A small contrastive audio-text model, trained from scratch: text encoder width 192, text encoder norm rmsnorm.
Rows from block 12 of the audio encoder, named by matrix and row number. Rows with one number belong to one channel. Each number is 128 + 32 x the weight over its row's rms, rounded and kept within 0 to 255. All counts start at 0. After the name is the row's rms in percent of the matrix's.
# convs1: first pointwise conv (encoder.blocks.12.convs.1.weight, 128x128x1), inputs 0-127
# convs3: second pointwise conv (encoder.blocks.12.convs.3.weight, 128x128x1, transposed), outputs 0-127
convs1.12 068 [133  50 141 131 224 152 121 127 125 119 155 128 109 130  45 146 144 137 149 121 125 140 144  72 127 107 133 183  73 139 129 128 154 123 141 162 132  71 144  94 156 138 173 130 138 129 116 131 100 133 190 175 102 130 125 179 130 124 126 143 130 119 127 138 124 128 132 143 128 226 148 130 120 121 130 130 124 139 118  95 132 119 162  52 166 125 203 129 144 128  61 114 129 125 193 155 228 127 126  94  32 128 128 137 134 127  86 135 117 120 116  94 130 129  94 178 105 217 131 107 105 129 132  96 126 128 128  91]
convs3.12 071 [ 29 103 128 131 129 129 125 127 101 124 128 140 131 125 133 122 130  80 139 129 131 130  89 170 126 119 129 248 126  83 108 109 144 130  98 131 126 127  46 113 132 140 128 129 128 126 130 130 125 129 129 128 144 125 108 128 129 104 114 127 126 128 127 142 130 134 139 207 129 125 105 122 132 128 129 195 137 130 127 126 126 121 147 128 144 128 141 138 128 131 136 191 128 119 145 131  93 100 118 161 123 128 127 122 127 128 152 129 171 102   0 130 127 128 131 126  62 128 123 121 130 127 128 182 134 132 161 128]
convs1.13 073 [ 89 133  78 138 108 127 120 123 127 172 100 156 127  60 123 133 128 131 127 129 139 115 132 120 128 207 129 127 126 211 134  43 127 211 146  55 126 125 131 128 140 109 128 106  82 117  85 124 132 127  94 129 113 128 130 142  89 177 145 153 125 142 129 125 118 142 138 107 127 189 132  74 158 135 109 143 164 131 157 130 231 180 107 116  59 126  97 123 143 155 255 127  65 129 190 128 125 122 132 130 127 134 126 126 123  73 119 174 150 128 172 131 139 192 116 128 127  92 128  89 131 123  82 153 129 127 128 131]
convs3.13 072 [113 124 150 127 134 128 117 127 128 131 128 169 126 126 155 136 129  57 117 166 127 171 122 119 108 128 121 162 130 131 127  60  45  24 129  36 129 143 127 207 128 121 132 129 177 126 130 132 127   0  59 134 120 153 124 140 128 129 105 129 132 224 124 124 128 174 120 226 128 122 126 128 129 190 129  92  74 126 129 108 118 131 126 113 141 119 148 105 157 166 119  83 134 122  90 126 195 128 127 140 104 127 128 128 127 133 112 121  97 128 123 139 208 122 122 131 128 127 129 126 129 130 134 130 128 125 130 128]
convs1.14 077 [130 180  77 153 134  88 123  85 130 151 127 127 103 240 131 124  96 127 157 130 124 149 136 108  55 151 131 128 136 133 164 125 112 121 128 104 128 126 131  64 144 117 105 141 127 152 147 129 107 130 117 136  97 118 133 155 106 124 125 133 126 128 109 151 135  88 127 139 148 135 163 123 113 121  99 143 115 128 133  64 122 111 126  96 144 104 167 134 124 134 130 128 128 105 214 120 129  70 131 127 131 128 133 119 128 136 126 164 135 115 137 126 126 131 144  83   0  97 134  95  79 129 189 102 126 128  87 132]
convs3.14 203 [143 130 122  61 128 128 128 126 128 125 129 126 129 129 131 128 127 127 139 130 128 128 135 132 128 125 128 113 128 128 128 129 128 138 118 128 125 129 128 128 128 127 134 126 129 128 140 126   0 127 129 129 132 132 126 122 129 128 125  37 127 129 127 125 129 117 128 115 128 126 132 129 118 128 128 128 130 130 128 131 126 127 121 129 129 128 128 128 127 128   0 128 128 126 131 129 124 130 128 128 126 129 129 128 128 125 128 128  44 123 129 127 132 170 128 123 130 130 128 129 128 128 128 127 129 129 117 127]
convs1.15 100 [145 150 127 128 125 129 128 125 132 128 113 106 162 132 137 117 128 111 128 153 140 129 132 132 119 174 130  80 131 102 115  53 174  96 132 193 125 129 130 185  74 137 127 127  92 103 130  96 128 123 170 123 155 124 130 104 126 131 160 128 146 159 128 105  75 157 107  99 118 106 133 127 169 121 125 121 123 121 120 137 151 129  38 164 136 196  64 121 128 135 128 162 126 193  55 129 135 145 138 163 123  65 128  93 120 128 131 128 126 105 108 150  78 131 129 124 255 128 132 125 129 130 125 127 126 224  99 128]
convs3.15 059 [127 110 149 126 132 106 129 117 128 116 121 140 127 133 130 118 101 142 158 193 131 127  64 167 125 133 128 152  88 130 127 128 153 129  87 209 127 125 170 128 127 125  87 128 126 128 136  81 133 101 176 122 118 121 127  96 129  52 128 128 130 127 124 127 118 231 127  36 118  94 121  91 131 127 133  99 130 135  85 104 127 123  34 128 153 143  84 124 132 129 128  49 125 164 143 130 143 131 126  99 224 167 136 126 127 136 143 160 131 128 127 127 186 143 126 127 234 222 192 130 129 123 127  80 128 132  77 129]
convs1.16 111 [127 128 110 105 133  76 127 129 134 106 112 128 131 107 129 141 128  92 128  92 127 115 134 130 128 139 129 128 167 124 109 132 134 128  79 125 125 160 130 114 167 120 129 127 130 125 124 122 144 128 123 150 114 158 133 125 120 135 162 127 131 132 121 133 119 102 132 126 120 112 128 104 109 126 129 125 135 139 119 129 124 130 153 125 110 165 115 123 128 132  99 138 123 126 113 141 129 133 127 121 121 131 130 136 116 107 130 120  95 142 234 134 174 133 104 114 255 128 112 123 126 128 126 123 131 133 134 127]
convs3.16 047 [116 123 126 134  82 122 128 143 147 125 143 165 131 130 129  83 128 132 127 127 192 215 124 142 102 220 129 129  78 109 138 134 118 165 128 140 149 132 112 121 102 143 107 106  92 120 129 103 103  85 130 139 130 154 110 159 126 125  88 131 112 139 124 128 135 136  83 119 134 156 148 170 106 140  90 114 132 114 125  65 123 131 120 150 122  84 128 129 100 135 139 131 165 126 210 128 130 146 134 134 127 201 121 127 144 126 183 144 255 138 117 113 132 113 153 131  78 131 132 128 137 121  84 131 141 105 169 126]
convs1.17 091 [128 156 154 126 143 121 123 125 129 136 129 112 124 114 139 194 128 218 129 129 146 130  98 125 127 142 129 126 125 143 152 100 136 129 123 135 137 132 136 150 128 156 117 135 129 116 138 129 132 104 113 139 177 126 136 143 146 129 170 128 140  85 132 150 129  66 130 123 133  71 140 255 109 123 132 139 145 128  33 118 135 126 168 138 117 122 130 130  77 115 127 250  95 125 123 126 128 121 127 137 123 178 126 126 189 163 255 102 128  99 138 105 146 135 124 127 127 160 131 118 105 130 125  97 126 131 129 127]
convs3.17 071 [103 111 104 134 128 127 128 156 128 125   0 121 137  24 127 129  94  55  95 128 201 133 123 125  95 158 130 119 129 128 127 126 106 154 117 126 129 127  78 129 126 128 132 141  93 127 127 137  79 127 128 128 127 130 114 131 108 181 133 129 126 128 129 130 159  82 112 129 125 128 129 109  72 128 129 162 142 101 126 120  96 128 255 130 130 126 131  98  87 128 200 212  95 129 130 109 108 127 128 129 129 135 145 126 126  41 121 125 130 129 128 122 126 128 129 127 119  12 116 127 129 129  51 135 122 115 123 127]
convs1.18 102 [121 152 255 131 145 128 128 122 122 128 126 140 121 128 132 133 128 122 128 126 128 132 133 143 116 110 119 123 129 105 149 127 161 129 136 133 123 126 204  79 139 117 115 132 140 134 113 120 133 131 141 130 127 132 125 115  87 165 124 127  54 118 143 100 108 128 132 120 129 162 123 126 128 129 157 140 130 144 119 111 144 148 129 121 129 122 123 135 129 138 119 129 255  71 137 158 107 108 162 133  77 126 103 128 125 101 128 124 134 126 133 113 132 109 125 131 129 146 127  98 126 151 125 135 126 128 142 126]
convs3.18 209 [127 159 131 128 132 128 133 126 130 132 127 131 117 128 128 127 147 255 128 128 129 132 128 128 131 128 128 128 129  54 128 128 128 121 108 126 138 106 124 130 128 128 128 128 130 130 128 122 129 128 126 128 127 130 127 150 128 129 191 126 130 128 119 123 120 122 130 170 132 128 127 129 129 128 128 116 132 115 128 130 128 127 125 128 129 116 115 117 128 126 129 120 129 144 129 126 239 128 135 123 124 130 129 128 128 128 149 129 128 127 137 128 126 128 135 129 129 128 130 128 128   0 125 126 139 128 126 129]
convs1.19 091 [ 77 127 114 152 125 213 126 127 128 129 146 121 126 135 128 142 128 120 128 130 149 123  73 122 113 124 122 129 131 186 125 100 135 126 150 155 129  76 126 126 158 128 130 156 141 124 131 128 137 130 157 129 135 122 121 117 148 128 128 129 126 108 160 109 105 132 161 127 166  93 125 123 151 111 127  92 153 129 117 140 137 130 130 148 125 199 190 130 129 136 124 142 119 133  88 134 133 111 136 129 119 129 127 125 107  85 131 110 149 122 193 126 186 133 103 116 255 169 111 127 142 125 106 144 120 113 130 127]
convs3.19 043 [ 88 100 106 128 119 126 131 140 121 116 134 160 122 127 128 114 149 115 122 182  54 129 134  73 128 105 136 136 132 124 118 128 120 130 113 126 131 123 122  63 102 102 133 126 128 128 118 128 125 128 126  75  16 133 114 172 130  28 124 129  91 135 129 126 156 213 113 137 129 152 127 129  79 112 127 123 233 127 129 106 114 169 129 127 128  77 148 127 132 138 128 122 134  86 129 111 153  55 133 132  88 189 126 126 122 128  81 162 230 129  83 116 131 117 132 144  33 109 145 125 157 127 125 218 117 134 170 129]
convs1.20 091 [136 126 159 114  88 149 128  80 127 130 146 149 127 169 130 127 128 157 129 124 141 134 135  92  53 124 132 130 126 127 135 183 148 139 147 130 113 129 146 113  80 241 119 130 129 116  84 130  18 126 130 127 142 128 167 112 129  87 101 127 128 133 135 129 162 126 120 135 196 147  81 215 122 134 129 136 133 128 151  44 127 151 168 128 172 127 128 135 129  94 126 128 206 120 124 126  20 128 107 142  98 199 142 129 201 157 147 133 122 176 131 162 129 133 129 131 126 137 157 131 139 128 128 129 131 236 129 126]
convs3.20 102 [149 126 128 127  88 128 128 129 128 129 128 129 127 134 128 143  95  35 128  84 123 142 126 126 128 133 130 137 129 129 128 105 100  52 132 123 132 145 147 128 131 127 125 131 125 128 128 134 128 131 119 128 126 139 127 125 130 130  24 124 132 128 138 127 118 128 144  73 129 133 127 128 127 129 128 119 133 127 128 122 128 125 127 122 128 128 130 138 127 129 121 105 126 127 122 137   0 129 116 128 117 125 109 130 127 128   0 127 129 131 129 129 131 127 128 128 123 126 132 129 132 131 126 128 104 113 130 123]
convs1.21 086 [ 82 126  31 125 128 132 128 129 125 125 128 128 127 188 137 140 129 243 128 125 122 134 169  72  90 171 131 128 103 127 130 121 122  39 162 127 132 121 167 111 127 133 116 131 127 128 126 128 125 121 132 125 124 119 128 118 107 132 133 128 128 128 127 128 124 170 130 130 127 248 113 128 124 127 130 129 130 145 126   0 127 151 121 112 129  66 131 127 136 129 116  90 128 133 128 141 129 172 129 106 105 155 176 127 144 182  76 128 126 125 127 126 124 129 121 135 127  38 125 130 129 133 130 130 130 124 133 126]
convs3.21 068 [ 92 130 111 171 127 127 116 125 126 132  67 131 129  90 130 178 129 125 128 114 128  44 120 131 114 103 129 129 127 138 124 127 126  24 100  82 140  94 138  25 126 126 123  89 127 124 126 133 124 129  66 123  73 112 124 133 128 109 122 129 151  98 128 130  28  92 147 132 130 143 129  81 129 127 125 144 118 129 156 162 127 126 129 129 208 125  99 166 157 138 126 199 121  64 130 121 128  24 130  99 134  61  58 128 126 129 128 107 138 124 105 132 109 128 130 144 125  12 124 126  97 127 119  83 128 124 120 129]
convs1.22 110 [132 124 132 127 128  25 128 131 125 152 122 131 133 124 131 119 127 121 127 125 130 118 131 121 128 130 133 131 127   0 126 158 158 131 127 124 134 129 120 142 143 126 134 129  55 131  93 120 133 127 104 126 125 127 136 127  70 159 114 128 128 127 134 155 151 255 126 223 155 245 123 128 160 132 141 141 131 119 146 107 130 127 153 123 134 127 125 134 110 128 160 118 128 128 126 144 128 123 130 255 130 129 149 128 128 232 126  92 129 128 128 130 130 146 115 134 131 128 115 135 128 128 110 143 125 130 118 112]
convs3.22 085 [134 127 144 128 120 131 128 112 129  83 156 124 137 130 129 133 131 132 129 111  89 225 144 130 134  93 122 255 133 122 130 130 130 140 159 131 127 255 125  85 129 126 129 128 121 129 120 130 127 183 131 128 145 128 133 129 126 148 144 131 128 173 128 113 125 154 127  65 129 128 129 127 138 135 125 130 129 129 123 146 130 123 123 131 103 129 193 133 131 128 129 125 133 156 129 128 115 123 130 153 124 124  97 128 119 126 134 113 130 141 128 128 255 126 126 129 135 132  98 143 128 125 141   0 127 128 159 128]
convs1.23 079 [115 111 105 149 129 132 134 104 130 154 105 122 130 137 168 125 131 111 127 152 128 129  95 127  96 162 123 128 124 132 118 137 126 120 127 128 139 124 147 165 125 127 124 124 131 122 127 126 131 127 130 125 129 148 122 108 110 131  73 124 130 135 141  68  93 145 128 128 133 136  32 206 100 126  93 125 119 142 105 137 126 143  73 129 133 176 156 218 145 128 146 140 127 133 157 137 124 117 129 154 127 120 128 125 108 122 118 140 172 164 154 125 108 147 167 129 255 255 114 121 130 129 102 155 128 149 116 125]
convs3.23 043 [200 255 123 127 124 117 145 163 142 128 151  24 143 150 128 129 150 129 119  19   0 132  72 108 130 125 128 110 141 112 140 127 126  97 173 128 136 136 140 119 120 125 127 123 112 151 137 135 185 140 109  39 112 121 111 122 141 132  37 131 119 124 130 127 130 114 135 125 119 122 157 132 147 126 126 139 132 133 141 128 110 148 129 136 124 129  83 142 118  97 128 138 132 102 131 129  71 128 159 144 127 127 144 126 138 127  58 127 197 131  98 134 118 142 127 115  87 159 174 124 103 127 121 140 125 126 169 181]
convs1.24 116 [168 130 127  76 139  99 127 129 117 122 128 139 125 127 125 142 130 121 127 125 136 127 126 128 141  83 151 137 128 134 125 129 132 128 126 124 124 128 158 125 147 141 124 122 131 124  95 128 146 135 142  93 125 137 132 132 127 127  97 134 120 191 119 130 130  37 134 115 129 129 125 149 125 191 125 143 170 120 255 143 128 141 124 128 125 127 132 128 139 126 116 116 127 131 132 158  42 138 127 118 129 127 121 127 126 129 121  78 113 160 113 124 172 123 113 127 142 119  89 193 121 125 128 139 122 143 140 140]
convs3.24 075 [122 142 132 126 125 118 118  71 180 101 169 127 130 125 153 130 125 139 137 128  87 108 101 124 124 125 143 184 144 132 129 137 155 127 129  93 124 128 109 131 123 130 128 145  48 124 130 130 137 133  99 128 127 145 127 133 147 196  42 180  93 143 132 167 172 125 102 155 122 123 130 135 178 125 122 133 108 134 131 164 140 135 128 168 129 141 120 126 116 165 186 132 128 108 130 101 162 130 124 132  96 129 126 133 108 129   0 128 150 144 127 115 126 115  80 114 120 134 125 130 127 129 130 175 124 158 187 134]
convs1.25 082 [128 122 123 137 135 125 124 151 128 124 132 123 127  85 116 137 127 121 130 125 140 136 185 104 129 105 127 158 115 112 120 145 112 136 136 139 128 128 151 126 124 127 138 136 128 156 123 119 130 127 136 124 149 156 129 114 151 129 124 128 130 114 129 129 150 119 121 136 127 119  80 144 135 121 124 103  75 126 125 137  96 136 133 136 107 171 107 119 128 102 115 175 127 134 108 132 143 152 126 124 107 125 130 125 137 121 168 201 129 130 182 124 115 140 136 148 255 133 156 113 109 119  68 100 127 127 133 126]
convs3.25 037 [ 64   0 171 130 111 105 123 129 127 137 135   0 113 149 125 126 129 102 115  75 143 129 139 160 139 187 128 149 154 131 105 128 160 126  50 117 159  65 121 127 130 130  64 127 126 131 131 103 108 171 128  81 158 132 126 128 136  74 127 132 130 121  92 112 139 143 133 125 122 122 129 152 115 127 126 121 151 102 141 128 149 142 119  66 100 102 198 135 103 131 126 100 100 128 120 133  70 137 185 126  95 144 124 128 160 128 102 139 116 131  90 129 130 126 129  91 172 149 134 126 137 122 123 124 133 123  88 131]
convs1.26 089 [127 120 120 113 122 126 124 133 125 169 114 127 134 175 121 112 126  14 139 110 123 126 125  92 120 136 148   0  78 146 129 120 128 163 127 115 141 130 132 130 166 120 129 129 114 100 116 127 123 128 132 131  91 126 127 125 132 172 128 127 128 133 124 128 143 101 126 153 247 122  53 135  89 128 114  58 126 151 128 108 128 102 130  21 130  59 138 128 138  87 107 179 128 148 131 120  76 135  94  36  91 138 125 150 125 149 128 131  96 127 148 123 204 129  80 152 127 153 117 132 127 129 157 142 128 140 139 108]
convs3.26 056 [152 117 119 125 123 145 124  67 126 131 207 127 129 116 127 128 130 145 127 132 108 129 104 159 127 127 110  99 127 133 109 125 128 225 141 177 174 143 132 126 114 125  87 127 167 130 129 103 131 133 215 155 110 100 138 128 126 158 130 139 129 128 143 196 255 119 131 243 129 108 125 125 125  81 130  85 140 168 177 134 180 202 205 110 148 126 129 128 129 129 129 113 127  41 131 124 126 126 123 110 145 107 132 130 118 141 136 128 128 127 132 128 116 129 127 127 137 128  88 120 125 143 106 200 130 130 117 128]
convs1.27 101 [ 87 129 140 123 138  31 126 131 127 129  92 137 117 127 139 168 128 123 128 106 121 128 153 130  10  99 126 102 129  91 137 122 158 124 128 118 124 147 188  77 129 122 128 125 140 112 125 123 141 129 113 107 128 157 126 109 125 191 130 129 160 139 125  96  92 123 128  27 124 107 124 103 122 144 140 127 161 128  83  99 146 113 103 131 124 100  71 255 155 128 102 124 255 125 148 146 125  89 128 132  72  97 128 127 127 113 131 113 145 152 137 165 128 125 124 128 168 128 134 102 125 123 143 157 130 155 148 128]
convs3.27 108 [120 100 123 128 128 127 125 132 125 116 141 102 130 131 127 126 126   0 128 118 133 123 128 128 128 134 129 125 125 130 126 128 128 162 143 138 126 160 137 103 128 126 125 127 115 124 129 126 126 127 130 127 144 125 129 110 123 126   0 139 129 127 128 121 141 130 127  43 116 125 141 130 127 126 126 128 130 156 133 121 127 129 127 128 128 155 127 143 128 132 128 131 125 120 131 130   9 128 116 127 150 140 125 123 126 128   5 125 160 141 116 129 133 128 127 128 129 129 120 127 118 255 132 130 118 128 133 125]
convs1.28 118 [124 123 125 121 129 126 123 128 148 126  59 156 133 126 132  94 124  71 131 128 127 110 129 154 125 129 112   0 128 128 136 151 155 184 155 130 126 123 134 128 142 129 132  90 122 118 116 118 131 128 132 132 128 126 143 119 128 123 128 130 134 162 149 118 108 129 145 127 128 131 129 133 160 136 126 129 127 150 154 127  96 150 123 120 127 125 100 130 131 128 125 188 133 129 116 133 255 157 131 130  98 200 132 114 121 127 143 101 127 139 123 128 104 130 132 145 135 154 112 126 129 125 125 128 136 106 117 128]
convs3.28 062 [132 142  76 139 124 134 127 115 130 128  90 166  72 122 148 122 136 131 128 138 127 125  84 165 127 145 125   0  36 166 125 133 129 142 131 148 121 145 135 130 110 127  75 128 130 128 125 129 127 134 147 255  98  71 134  71 151 239 111 142 125 136 133 184 135 107 128 155 136 125 128 110 128 139 119 129 124 183 122 123 132 135 139 167 129  95 130 122 131 135 108 128 126 135 125 128 156  96 121  81 166  97 133  99 123 129 134 128 127 127 132 104 121 129 104 117 118 116  94 115 111 128 126 129 129 131  35 154]
convs1.29 118 [ 84 123 139 128 129 193 128 130 137 128 177 126 127 184 139 131 127 132 129 130 149 142 134  34 126 111 126 127 129 131 130 134 127 105 152 177 119  95 129 131  28 158 127 137 150 127 166 133 135 128 163 121 144 128 127 134 121 145 110 127 175  43 136  72 109 130 173 206 128 144 152 137 127 123 128  65  92 148 117 126 133 117 105 127 157 127 174 125 131 129 128 109 125 129  98 153 124 108 131  87 123 128 132 129 128 129 116 119 130   0 109 151 130 131 146 120 128 255 100 126 130 133 129 129 128 133 196  87]
convs3.29 082 [ 90 112 151 102 116 130 128 111 112 132  88 125 115 127 123 128 129 128 129 129 132 128 119  65 100 136 133 134 127 129 133 122 126  72 125  38 141 127  98 128 152 127 118 128 225 121 130 176 128 116  60 130 110 123 127 130 126 197 212 136 128 116 127 130 127  49 127 255 129 131 128 129 162 127 129 125  67 129 123 116 125 130 186 110 179 128 128 140 129 128 128 130 140 129 103 122 126 123 101 161 104 125 214 128 126 128 130 128 126 129 108 128 102 130 131 130 138 128 130 132 127 130 152 133 129 124 185 133]
convs1.30 078 [111 120 127 126 119 205  54 134 121  99 128 138 132 126  79 150 132 126 125 116 124 142 125 130 125 134 140  81 129 160 149 101 255 115 135 169 125 123 203 131 132 131 137 144 130 130  99 109 129 125 136 145 134 131 150 133 123 136 130 129 134 167 131 138 112 137 131 127 189 124 132 151 254 150 114  88 126 165 127 131 131 180 127 103 135 196 132 110 126 128  99 136 122 117 202 133 128 142 119 127  58  75 125 124 133 127  98 126 144 124 129 127 134 127 124 177 164 151 130  45  86 126 129 114 142 129 132 121]
convs3.30 052 [131  75 129 239  88 125 128 130 126 131 168 118 151 131 133 123 128  52 126 128 126 133 165 149  81 126 128 130 132  92 126 129 119 133 125 129 126 130 103 138 118 133 124 132 217 126 127 145 121 123  97  30 123 132 115 136 130 120 124 126  95  32 129 133 144 120 128 144 124 132 129 111 121 125 120 195 132 109 121 122 131 141 132 114 142 112 104 145 131 125 168 145 105  93 129 144 122 134 125 126  63 125 131 113 134 106 130 115 156 132  17 109  52 120 138  90   0 131 118 123 129 130 166 133 115 130 127 163]
convs1.31 086 [126 161 128 129 129 127 128 130 117 131  71 132 188 121 125 134 128  74 128 117 166 116 127 134 131 127 129 119 129 128  82  78 138 155 136 102 130 118 129 218 127 127 127 148 107 108 115 126 144 128 124 125 122 129 159 134 123 238 182 128 126 124 132 155 149 127 141  75 139 135 104 150 131 130 190 127 176  94  99 130 132 131  61 180 112 190  97 123 126 128 127 117 128 147 129 132 171 127 127 123 128 100  90 128 143 128 122 122 124 100  59 129 180 118 129 128 255 135 124 141 130 128  87 125 128 185 120 128]
convs3.31 055 [190 120 108 124 136 136 125 133 127 132 134 152 130 131 131 144 134 122 123 132 122 145 145 127 132 114 117 127 142 172 131 128 110  18 174 127 127 130 135 127 130 131 119 132 255 127 127 127 129 123 127 165 123 155 126 107 139 118 123 128 127 133 131 134 101 124 157 143 129 124 134 136  76 129 130 127 186 129 202 152 127 172 125 126 215 109 135 131 163 130 131 129 131  72 121 126 126 127 130  63 112  57 125 129 130 139  55 113 115 128 131 130 122 115 121 132 100 125 125 127 132 144  88 229 127 125  15 133]
convs1.32 090 [146 141 130 127 132 122 128 126 128 140 140 123 129 126 127 110 127 127  64 126 127 124 121 128 127 130 128 128 117 129 117 134 118 131 128 130 130 131 114 186 126 128 127 119 132  78 128   0 120 129 129 127 131 129 138 123   0 125 127 128 120  99 133 125 134 124 130 132 173  76 107 149 130 129 120 128 160 119 171 120 101 127 120 127 134 134 120 148 131 134 117 132 164 167 131 125  58 122 123  80 131 128 134 142 145 133 132 123 126 120 139 129 134 128 128 126 127 124 120 189 128 128 139 168 128 133 115 128]
convs3.32 208 [ 87 127 128 117  12 128 128 126 129 148 133 123 127 128 129 127 251 129 132 146 128 129 128 127 128 129  88 144 128  11 128 126 132 123 128 117 127 128 128 128 115 125 128 124 139 128 128   0 128 128  65 121 115 128 127 111 127 131 129 128 104 133 128 127 129 128  93 129 115 128  48 128 128 130 128 129  77 201 119 128 127 112 129 125 128 128 128 128 112 129 128 127 128 129 128  50 128 181 128 128 129 127  37 127 128  84 123 129 129  69 128  90 127 152  90 102 128 127 105 128 128 128 129 122 125 174 144 128]
convs1.33 091 [129 128 143 134 124 124 129 129 126 132 141 108 131  98 116 130 130 121 127 153  98 138 128 123 122 148 129 126 128 106 144 129 133 137 140 170 134 129 151 149 103 105 124 174 127 171 119 128 170 127 128 126 145 129 103 129 133 126 127 128  88 132 124 122 143 145 128 108 125 127 119 160 153 132 134 131 128 129 134 129  88 186  54 147 140 182 127 126 124 127 119 128 129 164  85 134 148 139 126 120 112 124 131 102 131 119 128 126 125 128 209 121 117 192 105 136 255 139 123  53 116 129 131  65 127 129 124 128]
convs3.33 035 [159 119 111 125 105 117 129 132 128 153 156 108 122 130 133 134 153 112 119 107 152 126 200 112 122 136  93 148 133 117 111 107 129   0 128 104 128 128 108 138 137 108 104 131 132 127 129 160 132 128 125 178 151 126 132 144 138 103 128 122 133 104 146 131  42 128 153 134 137 146 138 137 102 117 130 129 243 128 195 132 130 255 111 131 126  85 127 134 147 133 143 169 117  56 114 127 112 132 190 130  84  73 127 129 123 128  46 124 115 129 100 125  57 130 127 128  52 104 119 119 147 116 131 198 127 126  93 152]
convs1.34 102 [140 109 124 154 118 132 128 126 127 129  69 112  94 131 127 131 128 169 129 129 157 133 129 221 125 164  87 101 130 128 122 117 143 130 131 128 127 126 126 134 120 119 141  94 115   0  82 128 125  19 181 130 124 126 130 101  15  86 125 128  95 126 104  66 128 178 121 132 127 141 124 103 150 142 123 189 130 133 129 132 129 129 128 131 120 128 104 144 123 158 121 152 128  92 124 129 145 194 128 255 105 128 167 112 126 125 121 122 183 118 121 113  30 131 140 132 154 120 147 130 109 134  79  96 126 117 112 128]
convs3.34 073 [133 147 132 105 114 129 128 142 128 153 145  85  48 127 125 104 129 128 129  93 127  91 130 121 119 122 140 243 127  96 122 118 131 176 174 124 124 154 111  97 129 104 135  88  63 128 126 123 127 129 159  36 151 129 128 140 131 131 139 125 128 130 110  58 124 232 116  73 128 144 127 129 133 121 123  79 135 116 126 128 124 126 125  98   0 130 139 115 120 128 126  57 131 131 120 152 126 130 141 194  91 160 129 122 115 125 125 128 157 127 125 128 216 128 127 128 130 142 131 125 130 126 138 109 121 124 244 128]
convs1.35 075 [129 127  93 116 127 115 128 132  95 116 128 128 129 120 130 255 128 143 128 131 130 126 105 131 116 129 130 123 137 129 112 111 127 128 120 128 124 141 138 127  98 128 134 129 128 104 128 129 113 129 108 129 126 141 127 125 130 123 128 255 148 113 125 129 134 132 126 129 112 135 125 132 125 129 129 135 119 142  98   0 138 122 128 128 132  36 128 117 127 127 128 128  35 126 128 128 132 130  59 143 128 126 156 130 142 200 129 105 115 125 127 127 120 119 121 127 128 126 124  90 129 127 128 129 127 134 126 128]
convs3.35 067 [128 129 127 129 131 127 136 128 128 128 127 157 128 109 128 127 128 130 129 128 147 127 237 105 119 130 128 127 128 126 128 126 128 128 128 128 130  63 129 106 140 233 130 128 127 137 130 129 128 149 128 141 127 132 177 149 129 115 126 128 156 128 127 128 128 133 143 130 128 214 128 149 128 119 255 128 129 128 128 145 125 126 124 128 109 128  73 255 146 128 125 127 128 128 135 129 110 130 135 129 121 129 127 127 143 151 126 168 132 128 133 154 125 128 216 185 112 171 149 127 128 126 171 113 130 103 127 129]
convs1.36 073 [112 128 154 128 172 189 130 121 117 132 123 128 113 144 127 124 127 122 204 255 161 114 127 125 145  87  83 147 142 138 126 121 128 126 133 107 130 123 124  80 135 137 128 165 153 160 130 222 122 130 142 142 131 113 126 166 130 127 129 127 127  75 115 144 130 121 179 126 131 111 123  59 122 133 134 224 133 130 220  43 129 125 129 128 172 155 220 128 127  71 116 114 163  60 148 193 130 105 123 129 126 129 154 128 109 127  96 126 128 150 128 127 126 126 130 129 112 108  87 123 128 126 128 127 122  86 128 126]
convs3.36 056 [185 181 127 126 127 145 126 137 127 127 128 244  37 235 133 181 128 106 106 128 132 109 194 131 164 129 126 121 212 140 131 129 121  60 126 130 126 132  96 183 134 122 130 130 112 104 144 114 128  93 123 143 125 137 128 160 129 127 128 127 131  89 130 123   0 170 127 131 128 187 130 125 127 123 127 127 121 102 136 131 130 136 127 111 131  94 125 128 115 129 130 123 129 125 128 117 164 252 129 127  52 130 128 135 126 119 130 103  83 128 147 127 131 122 156 159 124  90 114 134 133 155 119 139 125 131 115 123]
convs1.37 080 [135 133 137 133 132 152 142  64 105 119 142 119 129 128 130 108 134 106 125 132 127 130 117 116 123 120 100 133 128 134 130 123 142 125 128 146 119 114 130 208 112 114 127 132 127 118 127 128  84 123 211 147 128 129 141 131 167 127 108 128 115  89 179  93 133 128 127 131 126 151 119 131 168 121  64  73 105 146 106 130 130 123 119 137 183 215 149 121 121  80 130 150 125 122  89 126  93 130 127 138 139 122 128 141 127 139 177 133 118 125 136 112 111 124 157 127 255 119 134 129 127 133 158 114 131 125  82 128]
convs3.37 035 [130 140 133 131 129 126 131 172 133 120 130 116 112 118 150 119 123 152 155 221 211 138 202 116 138 120 128 142 128 121 115 194 131 177 108 109 133 144 134 133 101 130 132  83 152 132 127 137 174 155 155 127 176 128 157 156 128 115 223 135 136 118 128 149 121 134 134   0 117 144 110 122  99 111 143 124 186 126 149 124 120  64  45 128 132 126 137  80 129 130 138 125 107 176  56 136 196 156 127 134 143 174 145 108 129 128 141 133 152 129 107 113 149 143 208 128 169 122 130 125 169 130 175  72  88 136 132 133]
convs1.38 086 [ 84 140 167 127 147 161 129 116 129 143 129 129 127 127 141 185 131 139 117 133 124 128 156 128 155 121 131 128 121 116 153 137  97 144 188 131 128 135 124 135 116 158 113  79 134 127 128 166 185 117 142  92 139 176 129 123 144 123 126 123 129 145 129 102 131 131 138 128 145 131 130 130 140 137 142 125 110 129 137 127 130 136 113 238 115 128 117 138 138 170 114 125   0 128  84 139 255 124 148 128 128 136 127 129 105 130 240 126 140 131 123 130 138 158 130 129 129 133 115  26 129 134  44 125 125 129 146 118]
convs3.38 054 [ 97 139  96 143 124 120 127 119 135 133 113 125 161 147 132 136 233 122 123 120 134 126 139 250 157 127 126 112 130 127 125 105 134 119  72 133 126 125 125 135 143 149 126 133  38 124 129 124  20 128 129 100 194 126 127 128 145  86   0 109 126 106 117 100 126 133  68 126 151 125 128 133 126 127 132 230 129 154 122 137 121  95 129 131 129 109 132 136 104 129 121 126  91  65 213 127 135 128 129 124 124 140 131 131 129 128 129 120 174 143  83 129 140 100 143 131  99 117  85 123  64 126 120 121 137 129 129 145]